Weights of a small sound classifier: activation gelu, held-out accuracy 99%.
Rows from block 5 of a small sound classifier, named by matrix and row number. Rows with one number within an expert belong to one neuron, the router's apart. Each number is 128 + 32 x the weight over its row's rms, rounded and kept within 0 to 255. All counts start at 0. Numbers have three digits each.
Before each expert's rows are labels from the 100 clips, of 14848, where the router gives the expert most weight on average: "responds to" is what is common among them. Only what is clearly more common there than usual is listed. The data: read English sentences (LibriTTS-R). In brackets: how many of the 100.
# router: router (model.blocks.5.mlp.router.weight, 8x256, trained with AdamW), inputs 0-127
# up: expert up (model.blocks.5.mlp.up, 8x128x256), inputs 0-127
# down: expert down (model.blocks.5.mlp.down, 8x256x128, transposed), outputs 0-127

# expert 4
responds to: voice: male (93)
router.4:102089142200126121123095133087183143153109107146112119096154116123131152169117134138135169143120155155145142089177099188108100122177160140183095122143125109120092152126120145148082105147122159145054004179097108086121159095100126154147179118084122177159152148153145155138134107146115129087180140086169143086088114053093123171080128151045132145078154116094162125122121121177094108161055
up.32:111188145193123255082124148125124124133130128132127147134124124126127129138128125127133130129122129128122128133134124132123132130128125128136131131130122128132121140127129138218136130128133135170149127130120128128125059114120125128141128126156109114117123118128129127127127127123117255127118128128128121117152127117122127124126123115117128127129120132125122124128097110124000115130139
down.32:010100092128159112106131128128129129127128128128128128127128128128128128128128128128116128128128128128164128128128128128128128128128128128128126128128128128128084128128128128058128130128128128124130128128128128128128129128128127128128127128128128128132128128128128128128128128128129116128128126127198127128116128128128128123128128128128128128128127128131128128128128128128130124127132
up.33:140129063050131124075140151123129126127127127130129128126131135127109127115129129128234120128135127128159131127127126105129128127130130125119127125129127129128124128128128128105138130129129125139116133128137127128129115152129128127125130128132133129133134126123126131129109128117128131128128129131133131129122126128128126125130127126128127128126076129129133128133130132130090118128124
down.33:130147129138255183138130128128130130127130127128128128124125128128128128128127128128131128128128128128000128126128128194128128128128128128129121128128128127128091128128128128138129128128128128124130128128128130128128146124128128128128128128128136128130128128131128128128128130128128136128128129128120128128024128130128128190129128128127128128128128128126129128128130126128138133126133
up.37:122027190219133000138109121132129136126127133128050130128132125132126129130130126126128128130131128130125128128128129255128128128128129131127128128128128130127122126127130128135145129130130127141152128129126123128129123106128118127129128127096192127132127127128126125128131126131128142127127124124121128083137128124127125138127130128126131125129147125136127127128184128130134131125144
down.37:000132090142106255255130128128128126129128129129128128128128128128128128128128128128130128128128128128149128127128128125128128128127125128127149128127128128128103128128128128005128126128128128156164128127128126128129168129128127128128128128132126128148128128129128128128128128128127127128128126129115126128197128129128128000128128128127128128128006128129128128128128129127127128128000
up.40:018107123002201020092133131129127130130127128121130127128127128128080127134128127128139128127130128128128128128127130129128128128128129128128129129129129128127130129128126128114140127127127129255125133128128128127128133131128128128129128129141124129104128128137128128128137125125130132129129129128127129148116127125128127128128127127132128128129095128127128127127098145128238120130168
down.40:088059132128043112152130128128128128128128128129128128128128128128128128122128128129124128128128128128089128128128128108128128128128128128128128128128128129128255128128128128230128128128129128131128128128128127128128126128128127128128128128128126128130128128125128128128128128128127126128128126128129128128180128129128128007128129128127128128128125128128128128128129128128126130128065
up.41:098105128138103099119064129128128139127128129129128129128127128127146130133128128128124127128128128129132129127128127141129126126129127128117128126129128127128138131128128128137121129130128129255130125128129129128128119114128128128128128128123138128131128129216128128128125128128128131126128128128147128000117128132125128128128128128128128128126118128129129130128114116127123059128125
down.41:184133123122126103012128128128128130128128128128128128128128128128128128128128128128123128128128128128130128128127128000128128128128128128128127128128128128128114128128128128075128128128128128127128128128128128128128127128128128128128128128128128128138128128126128128128128128128128125128128128127124128128255128128128128191128128128128128128128255128128128128128129128128128127128000
up.42:078087053092112186123180127133130140128130123172129122125128127115097123120132132132137128129127128128126127147131132056127125127128136129128135133129127128128180122128138126171130132126131128182128119131129128125124167131128125132129126130113132115131131129103119120125117129131000103124130125122123128138101130113132121131132129126106130128131255127146129128128165122128128142125000
down.42:179129124114255100074137128128128115128128128127128128127132128128128128129128128128059128128127128128113128127129128225128128128128130128125255128127128130127184128128128128045128128128128128126133128128128123128128122124128130128128129128127124128144128129128128128128128128128124126128128129129128128128151128131128128255128131128131128128128133128126128128128135124129129132124255
up.43:211131147115125147153068125128193040128123128127133128128129128135106126142130128127131128129131128128125128126128129145126128128128128129133127136128128130127014130128131128127129127129127126134121128128127126128131127078128127128128127128129148127121126127127127127128133129125088091128121128127120128120127128176130124126124128128128128127129255128124128126128129139127132124127140
down.43:152255147103086128000132128128127136128128128128128128128128128128128128128128128128120128128129128128129128125130128197128128128128128128127131128128128128128097128128128128140128127128129128017105128128128130128129130129128128128128128128128123128137128128128128128128128129128128127128128128128129128128143128129128128131128128128128128128128124128128128128128128128128128132130255

# expert 5
responds to: voice: male (76)
router.5:203171186177211164161182165160132164112118076109116117131092100107109113122107075137125106141116131144240109127161142128105100166130139131029176127096134148107213169124135093194091093099130138055145084119109123126124131069142108145117161104117092139119138124134187128105118147186144151128132121135167117149174198170129157118151152131133082116124084137116112124097143139143063072134109
up.25:147141168142124154127047124127133131130130128128099128127128118138227128122129130127255128128127128127132128129127129255130128127129128130180121128130128129128156128128128128149130128130128129255108125127134128128128132103129125129126127127105124126120131124083126127128134126129134109126129128125125127128177128189127125130127128130126129128128226129126128128128129124126127089126131
down.25:130060248109103024133120128128128130127128128128128128128128128128128128128127128128255128128128128128170128128127128255128128128128129128125129128128128128128170128128128128134128129127128128117127128128128129128127120127128128128128128128128150128118128128128128128128128127128128131128128128128130128128255128128128128145128128128129128128128123129128128128128128124128126034129125
up.26:140147131129000000105208125129128252129129128128129129128124128127072128131127128128096128128129128128131128127128127111126128128128130128124129128128128128128255129128127128141129128128129129125129130128127128128128066118127128128128128128133127128130127128127128128128128128129126127128128128128127127175193128128128128129127128128127129128128021128128127128128128127128128137129025
down.26:255150128119178238180129128128128122128128128128128128128128128128128128128129128128123128128128128128126128128127128111128128128128128128128128128128128128128169128128128128080128129128128128136129128128128128128128127128129128128128128128127129128124128128128128128128128128128128129128128128128215128128000128130128128127128128128128128128128255128128128128128127125128128129126083
up.31:197151138238136146016133124129128132128128128124128128128129128129125128142128128127127128128128128128133128128128129127129128128128128128125128128128129128128122128129128128139130128128128128255128128127128128128129123128128128127128128128127128128131127129130128128129131129129127127129129128128131128128133128131128129129128128128128128128128013128129128128128131129128131131128148
down.31:144097068162045123000127128128128128128128128128128128128127128128128128128128128128122128128128128128128128130128128131128128128128128128128126128128128127128043128128128128034128128128128128066128128128128128128128128128128128128128128128128130128123128128128128128128128127128129128128128128128116128128117128127128128187128128128128128128128255128128128128128128128128129117128096
up.33:159200127153135073121118130132125137133125131127129128127142153128215120163132130128101129128125131129125126126122130152129127126129131129110130135128127129127190124126131128135128127129130132114128127128140129128132177134129127131121131125135115123128128129124123127126092129130121084129138126127135128126129128120126130123129128126132127129128187127126128126128158137124105142129116
down.33:092128094014022158119210128128127118128120126128128128129133127130128128129126128128160127128128129128128128132130128182126130128121126127129141128128128133128204128128125128084132135128130127098142132128128127128130127128128127127128126128129124128148128128123128127128131127128127141128128128126088127128216128132128128207126121128137128128128123129144124128128131132127131107133155
up.35:106044089096051255126179124128124089128128129128125125128124130130130129122123126128222128141129124130137128133143126193129127132123118128143126125127127127128000140128139126124134128124128122124103133128119123128126111106125128131202123128134000127128126128131129130128150118122136123127129131113103127123065129090130127129119136130129128126131116119126125130128132141129126113127160
down.35:077152108114093126042129128128128128128128128128127128128130129127128128127128128128133128128128128128139128128128128079127128128130128132128127128128128127128094128128127128125128128128128129139129128128128131128128132128128128128128128128129134128127128128128128128128128128128128128128128128128131128128133128128128128000128135128129128128128138126149128128128128128128133143128255
up.37:170080000144129166104054124128134117130131127131130126129125134129168129126123128128148130126137126128134130131133128157131127128124123129123125128126128128128091133128136128130166126127127128159103130126122127128124104129127131127115122128128131132145128123123128130128123128123120118130132129128123130129110133000127132115128126122127128128132086129093124128128136143128126131128143
down.37:125143000094173143255123128128128130128131128128128128128139129127128128128127128127102128128127128128171128130130128213128128128128128129128132128128128126128148128128128128129128128127128128135107128128128127128127129127128128129128128128130124128113128128128128128128128128130129110128128128126128132128094128128128128123128128128128128128128136127127127128128128128128126119128178
up.40:171143121126028134106151124131121135133126130129126142140130106132202130098132128128122132131131127127151128121130126109132128133130123122144130124139126131128096132129123129255138147137127137127140126123122133128126139127135129128127127126132010123119127123135128127129131128133132113125129128128108127072121128107123132120127132126132132126124096118132129130125122115118110108128124
down.40:120064142123127127207098128127128121130129128128128128129132131128129128130126128127149131128128128128000128122130128123128128128137132129129117128128128128129167128129128128000129130128126128056132129128129131128127135123129136129128128128128167128118128128130129129128127129128137142128128137131138137128060128142128128163129145132137128129128209125127128128128137127128128178127237

# expert 1
responds to: voice: female (100)
router.1:008027000007033049050090092069120106134137106130107115146154151111102149086109147122110173110140148103090109169137148089178162171137169115157162091155094123122102126113082125086167143115105163217199148154172108137130177146136147122129136117125164154137108111102140124129117112048170150141110154172114163153107117114133122095124093112139152149108119125112086144113114097113181178108155
up.25:110116136129118076255000089128123135126126133132124127131129118128104128100131128128150131130128131127202127121127127070136126129130133126127122126128126128129129128125131128093134133135129129137129123128126126126127121123130124128128128128125131131112128127142127126128132128130129133128128128131130133114118124127124128126121128126123128128126255129141128127128130126134115134127127
down.25:121125173097107144000193128128129170129127127127128128128128128129128128126128128128064128128128128127000128126128128157127128128127128127129129128128128128127255128127128128146126126128128126115129128128128128128129128130128128128128128128128106127090127128128128128128128126127130134128128127128130128128055128127128128111127129129129128128128130128122128128129127130128130128128124
up.27:255129112114000134129134127127129128127133128128127128127125153127099128109128127128129129128129128129052128128127127127131128127129130131129128127127127128128121127129130128138125129128129128155118126127130128127127128130127127128127129128127134130122130127130126128128126129133127141127129128129128129127113128128127126127128128128128128128127255127128129128128135128128120127128133
down.27:122082114102255042016117128128128129127128128128128128128128127127128128128125128128121128128127128128132128128128128120128128128128128127128102128128128127127095128128128128133128128128128128160131128128128132128128139130128129129128128128129130128207128128127128128128128129128128128128128128128152128128244128131128128181128128128130128128128255129131128128128119126128130138130163
up.30:205085126140095129127140126128128123127130128129128129129126129127128128128128129128128128128127127128128128129129127228129128129127128128133128128128128128128103128129128128127128128127128128160127128129128128128128130126128128128128128128129137128128128128000128128128127128128128126128127128143126129128127128126128128109128128128128128128128228128127128128128129131128129154128105
down.30:044000155146122110148127128128128128128128128128128128128128128128128128128128128128112128128128128128127128128128128177128128128128128128128128128128128128128135128128128128204128128128128128120126128128128128128128129128128128128128128128128126128118128128128128128128128128128129129128128128127125128128127128126128128177128128128128128128128255128128128128128128128128128125128124
up.35:111112116049125000120116128128127127134128127113125128131131130127118129127128126128129127129127128128128128129128129253127128128130128128126143129130128128128243123128128128207130129128130130144131131127128127128128121128127126128127130128125101126120126124108128127128129127127124129127127128130132124128081128131128126129128128126128129128128245126128127128127127127126146097131123
down.35:255121134047146128137128128128127129129128128128128128129129129128128128128128128128131128128128128128182128128129128117128128128129127128128127128128128128128170128128128128068128124128128128171127128128128127128129134130128127128128129128129135128027128128127128128128129128128130095128128128128135128128078128152128128132128128128125128128128150128126128128128124130128129140131137
up.37:122145128129141180102129127128128121129128128128130128129126130128126128127128128128131128128128128127128128129128128103128128128127128128128130128128128128128142127129127128128129128128128129170131130128128128128128134129128128128129127128125131125132128128126126128128128128122128109128127127129129128103132127128128127127128127128128128128128132128128128127128127129127129129128131
down.37:006100145133042255003129128128128130128128128128128128128128128128128128128128128128154128128128128128125128128128128120128128128128128128128129128128128128128139128128128128119128128128128128000128128128128127128128125128128128128128128128128120128127128128127128128128128128128128156128128128128128128128103128131128128125128127128128128128128248128128128128128128128128128129128134
up.39:052114097128152000149160126128127116129128129127127129128168131126133128132128128128104129127127128128127128127129128139128128127129127129128128128128127128129122129128127128113128130126126130019121128126128129128129121116128128128128129128125131129126127128142129128128126129127128126127170129119129127124094128127127130127129127128128128128128154128126128128128129127130140127128139
down.39:218165141255131114000123128128128130128129128128128128129118129128128128128127128128236128128128128128099128127127128167128128128128127128128128128128128129128131128128128128069128126128127128125130128128128128128128129128128128128128128128128125128122128128128128128128128128128129155128128130128128128128065128130128128188128128128128128128128255128125128128128127128128129100127135
up.41:125007139127147144124122127128123124128128136131151127127126170128131128136128128128127128127128128129109128127127125132127127127128127128128127128127126128128106129128126128125122127127128127210123129128127129128128123124128128127128128129051131128130128129127128128130086128127128126128129128129128128126132128126127128114128128131127128128127105130127128128128124128128128129128089
down.41:133095147115102109255136128128128129128127128128128128129129128127128128128128128128125129128127128128127128130129128138129128128129127128128129128128128128128255128128128128152128129128128129145131128128128128128127126129128127128128128128127128128133128128128128128128128129128128128128128128128130129128101128129128128136128128128130128128128132128130128128128130127128131138128105