Weights of a small sound classifier.
Data: trained on read English sentences (LibriTTS-R), 15625 training examples, 149.1 epochs.
Rows from block 5, named by matrix and row number. Rows with one number belong to one attention dimension. Each number is 128 + 32 x the weight over its row's rms, rounded and kept within 0 to 255. All counts start at 0. Numbers have three digits each. After the name is the row's rms in percent of the matrix's.
# q: attention query (model.blocks.5.attn.q.weight, 256x256), inputs 0-63
# k: attention key (model.blocks.5.attn.k.weight, 256x256), inputs 0-63
q.32 130:165229135078087058128123174134116118124121131129133130126128131136118128130130128127127127129129128130138128127126128114128126126131127128128123128124128129127174138128128128127128126128128129
k.32 140:138133111122235255125135132130124143133128124127122127128140127128133130126127130128117128128127128128124128128130128189129127129127126128128128129132128128128098127128124128127128129129128128
q.33 006:128132113128129125133099128128128129128128128127128128128129127128133128124128127127127128128128128128127127128128129128128127128128128129126127127127128128128127128129126128126128128128128128
k.33 008:129127129128128128131127127128127129128128129128128128128128128128127128128129128128129129128127128127129128128128128128129128127128129128129128128128128128128128128128128128128128128128129128
q.34 085:102255159096000141145142133122128135128130125121123130131131131129124128091125129129139127127124128129127128129131130134133134134128130128161131128128128128128087151129119130127127128129126129
k.34 106:125255099169141158140158123126120110129130125128128128129145115123128128123128129126127129127130128131155128127127128100128128128127129128120126128130132128129125127128134127132131129128128128
q.35 019:127168129062255184000143131131125115128125126127126129130129089128115128121128128128146123130129128126085128127127127136121129128127128123100129127128127130126126130128128127117127128131137118
k.35 013:139129115132000142121255129127129128124128130127132125128122212129142127127128123128125128128137128129139127129128128040130129128128131128125128128127128127128144127128130128130131128127126127
q.36 061:032124135120224140130134131117126133130129124135124111123110125124125127128128128123000128131130129118115129128131124040123130131127136131139133130128129128129135129131134128133116127126130126
k.36 065:122149112113142126133057135137135115135128129129129127127135128135109128154130136133128130127124128138079128131129133129130124128134128126133127130130126128129037128128129130127136132122128132
q.37 090:000102134113152255016142138128150135127116128127129134118128127148128129127127129128117123125132129128125128122130131231124126128126128130063126129133125128125000128128126128143093128128129130
k.37 090:121130134203113000155141128119123131130134131125126126127131141118117129129128128123174127127134128129147128127128124042129130127128129139125133120126130128128122063129114126200128128125128129
q.38 044:116134116130120111161128128128121000129127119128127129130130111133138127123129128132166129129113128128114128128127126147129131131129125117118141129128125129128129129128127128115122134131128130
k.38 034:151128121153080233134118123125118140136128119146121132134136117129112128131129130126158133128128128126113130142128128180123126122124132134122128132122119130128098134128121132144164137130129128
q.39 024:124128158104000127134158123132131113127125138130128127127132137129128128133127128127127128128128128128112128128128128119127129128129129128141129128128128128128046129127127128142127126128128130
k.39 028:122133123127128127127161128129133126132128126128127128129129130129127129129129128128126130128128128126128128128125128104127128127130128128112128128129128128128138132128134128127130129128127128
q.40 061:052255136101255255127126118128129242127119127127130129122128134128138131128128131128127127126128127127120129127128127091132121128126129136133117124126117126127095127129118128149130128129130128
k.40 067:133147115231115140126167132128134094133126151132133131133134203136118131124135127129135129128128128128117128134130128119132127129129121127128130127130124126130122127130128130186140132127134122
q.41 337:251128133154191129133124127128129130129129128130126127128125131128126128130128128128127129128128128128139128128128128135128130128128129128141128128127128128128091128129128128120131128128128128
k.41 248:255255172129075128127128128129130122128128131128128127127121135128112128127129127128118128128129128128148128128128128131128128128128129128128128127128128128128099127128126128131128127128128128
q.42 147:149239255133024255134158127124130141130130130130127127125124126127103128131127127128127129128129128131124128128127128129129128128126128128152132126129130127129039128127127128169126125130128128
k.42 163:157000089129157030051120127129130116125124126129127128131129126131165128086129127128125127129128128129127129128129127115128128128129132128128128127127128129127239130128130128128127128128127128
q.44 100:000116126082081136000120128127128130128129124129129124129127128127136129131128128133129135128126127128130128126129128224133126128127128129130122128130128128130117129130123128103130129133128128
k.44 113:000104155098142127243126128128125136128131128126130126128128124127125128127128131129111130125132128127135127123128127009129129128128133125128127127128128128128166128129128128139127129128128125
q.45 077:118121121136139088172140122118130255127129125129125129130119120124129128128123127128114128127128128128128130139128126131131129128126130128088099124123127128128095131128135128197131128128130131
k.45 079:065109141203148125166022138130127114126127126127128128129128123125139128140128125127118126128125128129121126127132127185125131128128128128111121129123128128129153128128124128043124129128129119
q.46 414:191255130141135130178176127128130128129127128129128126128130120128125128134128128128128129128128128128128128128129126134128128128129129128132128128128128128128131130128129128131125128128128127
k.46 411:077127128093128137089129128130128124128128128128129127128130131127128128130128129128126129128128128129132128128128128106129128128128128127128128128128128128128129129128127128125128128128127128
q.47 050:106065134127090046199111124128136066120134141136131129122110136125088123159129130126090131134128129138000128131127126187121133130132122134116126131125128130129094132128107128172099129127126135
k.47 049:111136178183095083255118128139129147123124129128130101128122048128154123153128130130139146121132127122137129134135127230130126126128132125157127147129134128129000140127140128180141128139127130
q.48 113:000164116255138253125175131128161255128128129127128126129127129127125127255127126128131128125125128127027126130130125120128121127134130127130125122125128128131132128126128128110119129127124128
k.48 124:099120136097138127230000132127128079128128129132125135128116126130124128127128128128120128131127128128169132132128127105125128128128129128128127128123126128128128128128124128130128129126129128
q.49 336:006032123102133126129114125128128108129128129129128128128128128128127128125129127128131129128129129128129128136128128107128127128128129128121127135128128128129155128127126128130138128129128128
k.49 336:103127129171136131118163121128129128127128128128126128128123127127129128128128129128123128128126128128127128128129128131129128128128128128129128129128128128128125127129129128119128128128128128
q.50 025:126139255117149127091111143129126127129127129128129138128128129128093128130127128128131128129129128128084129130128128139128137130128128123062133127128129128128127130128129128123122126134130129
k.50 015:110129093144092143137216128129122161127128130128128127128128129128124128128129129124128127130128129128162128127127128131127128126128128141123128128128130128128133129126127129132139129129126128
q.51 109:136130129147120132255185120127130133126126123125123131127132130129145127255128124127137126128125128131132127125128129186129128128131129127156127127126128127128255130128130128110128129127129128
k.51 096:146130114111135137068097114128124129129133131136127127128127139127090128111128127124121128129127128128127129135118130148127126128127126128124128121129125129128110127125127128064124128127128128
q.52 147:000135129134129110200255130130127142129127129127129121129130133127143128120128127127131127128128129129164128127129127129128128128128131128085129128128129127127126127130128126123108128124128128
k.52 101:121094134141153136018149131117127125136130115128120128124114132128126128082125128128131133128128128123129128132128127132129120128128128128133127131128114128128000134127129128139128121128129127
q.53 162:111128135151255087122128130128128115132128127132130120129128137130157127123128129128118128125130129127125128127128127113131129128128126129135130131129129127128117131128127129131137127128127128
k.53 146:141117125121102158203176128126126133128128130122129128128124113129130128114129127128129129128129128128126128128129131124129130132128128128128131128128128128128125128127127128216130129129134132
q.54 347:132115127104130135101106128128128124127128128128128128128128129128128128125128128128095127128129128128127128128129129110128128128128128129116128128128128128128131128128127128131128128128128128
k.54 329:128129129160111127058124129128128130130128128128128128128129132127128129127128128128129128128128128126126128127129128122128128128128128127128130128129128128127099128128129128131127128128130127
q.55 103:000129102058169126000110127129122112127129142122138132132127139126122128141127128128131124130130127127099128127130128131128137130127128129059124126127129128127255120129121128089123130129131129
k.55 147:048128131127060149229129127127127136128133127129128128129137122125129126074128125128156128128128129127133128130128128133128130128123128128128130127126129128130122128128127128133127127131129127
q.56 051:255135007255129164255137129126068135127125110128129131130129106136123128136129128129122128127128130128195128122128128026131126137128124127151135130130128131128000123128135128255128133129129128
k.56 076:255255131128132166000125128128130102128127127131137135128135123125131129144128129130143126129120128129121129129128128129127128128128127127133129129121124128128110128129128128139126127128131125
q.57 226:000054130126145130000150129128129133129129127128128127133136125128139128120128128127122128128128130131134128129125128147127128128129130130122129130131128128128140130128128128123128128127128129
k.57 245:119134124129108130255199126129126132128129129128129130132128133128132128146128127127148128130128128128130128127128127000127129128129128130127129126127128129128133129127127128132131129128129128
q.58 193:233182144137137145246126130128127129126125128129132129129132125128128128129127128129127127128128128127126128125127128127130128130128128128225126126128128128129071128127129128115124127131129128
k.58 215:136255123141125117030194125129129132128128128129128132126126128128128128141127128128122125129128128128149128125129127130124127128128128128128127128126128128128125130128130128122128128129128127
q.59 225:200108130148126131098129128130126124130128129126130128128126128129129128131129127128191128129129128128216128128128129088128128129129127129064127128129128128128132129128128128255128128128128124
k.59 259:255136141152127167102126127128128127129128128126128129131128143129134129126128127127140128129128128128128127129128128133128129128127129128125128128126128128128124129127139128133130128126128130
q.60 025:072133138027123133107081138133124152130138130114143129129128152127100128143128127131132129129128127129058129131129127136128131129127128128000131126131131128133128133127132130109129129135134129
k.60 025:138131116118138085132127131134128129130128129125128126129127129128126129128128133128114128127129128127131127130128133140130126128128128127127128128129128128128119129129123128137128129128122131
q.61 100:125062000130123134134222129124119136127132126125138124123180118121135128125128131128130129128129129131086128124129128128127128128126127131152123131127129128128159125129129128123119126124127125
k.61 085:121149134115135109107000135123131113136131127131128130137127143128127129128126117129245128135128128131127130136129128114128130128128129126133139128129127128128138133128119128168135127129137126
q.62 037:126248127102041138100255118120120121124102129128127118135129124157154127135130129125134128132131132129158128121129127142126132130129130129255129137127125129123129133127125128139127128124130119
k.62 036:121126053127138255122045122131135139130135125128131132129126127127201132130129127129097128128127130126112128131128126000128129127124125127135128125129131128128143128128113126123129127125126123
q.63 076:112153150105139128160126129124127127123128132120137130127124128145126128138131129128094133129135128127127130125127128163142129130128131128074105127133129128128106129123126128212147128130132126
k.63 082:128148119122139098128165129121134131126128129127124125127128117124138128142125129128128131129128126129131129120130128154128125130129131123133130129129129126128088125130127128127120128128125132
q.97 108:112128128117124127042135126127132135131158122129130126119126128124089127121123128128131125127129127130146128127126127107128128127126128129123128128128128128127136127129124127128140128128128128
k.97 107:122130091137178118058125127124100125126128128132128124131128128130188127125128127128140125129129128128129131118130127124121129129128128132129129128125129128128025130127124128115133128131129130
q.98 011:136123140119126122040135128128127132127128128130125125128123129130125128127129126128080128128137128132162128128124127124133125128130131126103122130128128128127117128131128127097129133127128130
k.98 017:114136153125137076119124132122127127129129127130128133132128128128135129120128128127112128129128129130110128130127128136129131128128128128129130121130128128128132129129128128117125130125128127
q.100 060:129125022078131091000106149125123138122117130125125130129120100128131128041128127127122128128124124128162128129130127163131127126143125128126122112127130128129067133128136124166133142134129130
k.100 055:125122132161168232113141128121127128138113129116127127128124128131123124123129128128131127128128129127125128128129127049116128128127123129124128133125129130129155129125127128131127127128126129
q.101 153:166154129136255152120130126127131162128133122132128132123128127128126128126128128128122128128131128128121128129128129139129128128128130130141128126127120128128167128128127128000127129127130126
k.101 171:255000125000158084000133144129129129130127127128143127125126125128140127125128127127136128126127129128114128081124127114126127128127126130128126131128129129128129131126132128147132127129129129
q.102 050:129125132103119159135110133158120129138128132128124123119139232127132128117128126134161134122132128123255122138130141000134131127129129128147129134129121128127126126126117128122144130128129130
k.102 047:195082177109111123213146120114138127128118119129130133123119121138128128106126128127150131129126128128133127127128128176132126126128135125128119135132118127122112128130135131157137130120131123
q.103 128:094101108153123126135161124126126125131128127126139129125127134129140129135128127128069128127133129126125128126128129123128129129131130130129125126129126127127105128128126128119148128127128129
k.103 133:154129076118255099000123126127118139128127122126128128128128127129129128137126128128147126128129127126168128124134129123128129128128129127128128130128128128127126128128125128109128128128129127
q.104 041:142085160136119145132125126128135106125126140125129128102124138131161127177129122124195137127141128133126125128121125175132128129134130128155124146127123126128146128129130130148124123129127126
k.104 041:122144128121116118205000125131127129130122128128139127130132129128124128134127129128146136128131127122140128129128129152131127127128129128130129130128127128126179121128127128152135128127129128
q.105 018:163126000118169125190046128127126120129125129127133127137132130126128130147127128128130127128123128123000128128137127157123129128125125133147137129125128127129141129128121128154125122128132125
k.105 028:127146125123131178229119125130128126128127129128128121122133127125118123135128132128133127128128128128141128127129128120121127128128128132128130137126128128128123129127127128133128126131128128
q.106 486:130129129128129130146255128129128128128128129128128128128128185128128128128128128128177128128128128128129128129128129000129128128129128128128128128128128128128129127127128128088130128128128129
k.106 512:133130129131130000118133087128127137130128128127127128128127127128124128130128126128125127128128128128131128128128128133127128128128127128128130128129128128128130128128128128128127128127128128
q.108 219:137211057131255143162243128128127030126127130132129128129129129131119127127128129129128128128129128128134128127128125000126128126128128129138126128127127128130121131127128128116130125129128128
k.108 174:244054128126065109045170123128137140123127131133129142128129128130126128146129128128127130129130127128129128120128129255134127128128128127130130116127127128128080127129128128179095128128128127
q.109 089:145124133149143127116115132124137114129128107130128127127130131129246128130133138129114131134130128128127128124128127098127127129128132127169130128128125129128151142135128131210085131128128126
k.109 113:144136115179126155137114133136122118128124136128110122129129133127125127127132137127101128133130128128132128129129129117116129125128132130123131130128129130128147130130127129124123129128128127
q.110 128:140125128128122123255058128128132122128127124126131126128128131129131127205127127128128131126134128129011128128129127120127127125129129130136128128127129128128212135128134128168128127128128129
k.110 136:148140082132177218156127118128129130126125129128130124126130129124097127179128127129000128128130127132121128124128128166126128127128128128129129127128128128128148129126132126139123126128128127
q.111 063:069145131255134111091177132129128063121129122127136131124129126128118127115130128128154123131125128132089128133124127173126133125127129131096124128122131129128183127129147128000165127129133127
k.111 066:075190140122127108063204130127125137125142136128115139129123134128116128125128128129125125127122127127128128127126137131127126128127128124117128129126128128129131119122124128095125123121126131
q.112 128:074000124133050104107133129128129130126124128126103127130116127128132128132129128128130125128127128129151128129132129153128131130128129129133131129128129127128131123129128128216125129126128128
k.112 177:050166126104126134148137128137126129128128136128131129129129139128125128131128128128124129128129128128130129127129128000129127128128128130129127128128128128128116129128125128133138128128128128
q.116 395:255041130130135119124083128127128129129127127128127128128127122128129128129128127128127128128128128128125128127128128139128128128128128127128128128128128128128128128128128128122127128128128128
k.116 509:147182128128125127128129130128128128128127128128128129129129128128131128129128128128132128128128128128128128127128128123129128128128128127128128128128128128128128128128128128128128128128128127
q.117 360:123128129062128136255152129128128128128128128128132128128177128128044128131127129128121128128128128128127128128128128157128128128128129129125128129128128128127132128128127128127129127128129128
k.117 366:143124130136133142112000127128129129128127128129127128128089129128162128130128128128110128127129128128115128127128127230128127128128128128128128129128128128128117128129130128128129128128128128
q.118 080:185135129143137135057128121128130135123129146129146127129129129129139127126128127129136128128130128125031128127131128155126128129127128130120135129127128128129114132128124128107158127126126128
k.118 058:121022111121238131134097119125128128122132118130135128129138120125079130180129128127111124131127128133130128127128127126121130127131128126130134128128127128128139122132129128168123128128130123
q.119 109:109255138171125127133050124128126143125136127128122124128131127113118127126128128128130128128128128126136125128128126115130126128122130127128129124123127124130116121127128128129135128128128128
k.119 082:216097122124112141000155125127128129127127124128124130128128126118129129130128127128128128128122128127125128129132128092133130133128128127129129126127128129128199133128130128123128128128125129
q.120 083:166126120020000156151064129126128137127136131128132129127127135124116129188126126128142129124133128128028129138124129132132127125123124127140117119127130128128129132128130128092120121133132122
k.120 059:154127118161209107073200129126136111127124133129133135128123125137196128111133128129253117126131129127128128124126134137133127129126120128129120124129129129131111133124123128127123126129130126
q.121 267:096255120138094142140140125128129129129128128129128128128129132128110128101128130128124129127127128128125128128128128000131127128128129128128129128127128128128129128128126128122128127129128126
k.121 203:160123099125113124000088129132123126128127128126127129128127128128136130127128127128015128129127128128135128128129128209130131129128127128126128123128128127128242127127119128128124128128127129
q.123 047:126124110000121120193067126129129147131129128125130126134129132126127132134127128127125130126122127125050128127130128156126128127127128128140134128128128127128129128128123128156128124128128126
k.123 036:174109103144137128190159121131138154144134115128128106129127127126127122063128129126155127126131128125140128132128128077126125127128117142136122127128128128128117130124124128119140126136131124
q.124 257:000123129246129122178140129125130133128130123129122130129129129128128128129128128129128128127128128130129128128128127121128128128128128126131128128127128128128111126128130128000128128128128127
k.124 253:110122135136100126154255129125127126127127128128124127128125126127125128126127128128100127128127128128134128128128128124128130130128128127128128128128129128128157128128130128128126128124128128
q.125 226:027193045093173133062132126130128129128128129126141123122126136126120128131128128128106129127129128128165128128127128125130128128128128128128130128128128128128152126129128128009129127128128129
k.125 229:198051143127128073000072129128128133135128127128121128127127132128128128057129129128126125128125128128130128133128129136127126128128127128128128128128127128128131130128128128200125128127128127
q.126 312:118117128134218076221255127127129129128128129127128128126128129128126128129128127128125129128128128128127128127127129187128129128129128128128128127128128128127000128128129127130127128128128128
k.126 308:160046132000128129155224158127128141135128089128129125127128086127131128120128128128129130127128128128121128128128128124128128128128130128128128128128128128128132130127130128122130128128128128
q.127 183:141000129153005117133136132128126113129129128127134130128126127128119130135128128128135127128127127127119128128131128145128129130128126128118128126125128128128255126128128128133128128128128129
k.127 177:000255134129158098141076126139128146127127128129120127127128131127128128123130130128129128128094128128128128128128132160135124128128127126128131128127127129128153128130127128135137128128128127
q.226 471:200212129255177107056126128130128130128127128128128128128128128129132128130128127128131128128128128128131128127128128000128124128128128128127128128128128128128120128127129128000129128128127130
k.226 506:122125127127131129195132128127129141128128123129129128128129128128127128125128128128086128128128128128128128128128128110128128128128129128128129128129128128128131128127128128063128128128128128
q.232 595:135117128127143143126126128128128127128128128128128128128128128128255128131128128128115128128128128128128128127128128182145127128128128128128128128128128128128116128128128128089128128128067128
k.232 444:142255127237129165255149129129129128127127128128128128128129130128255128127129128129128128128128128128128128128128128127128128128128128128128128128128128128128128129128128128127127128128097128
q.243 289:000136115142128097255117128125129178128127128127129127128132128128147129164128129128122128128129128129118128106128128168128127128128127128128128129129129128128124129129128128121128128128127129
k.243 338:000255124140141118113124128128130126128127128128128124128129128128141128130128129128127128128129128128125128125128128128128128128128128128128128130128128128128031128129129128130128128129128129
q.247 188:095130150127043117051183134125132129126127131130128128130122129128151128073128129128149128129127128128229128128127128127127129128128128128131125128128128128128125127129128128119125128130128127
k.247 230:140114128129137098128000127125129129128132124128126128127125120128129128128127127129123128127128128128122128129129127154128126128127128128127128128127128127128136128127129128124128128127128129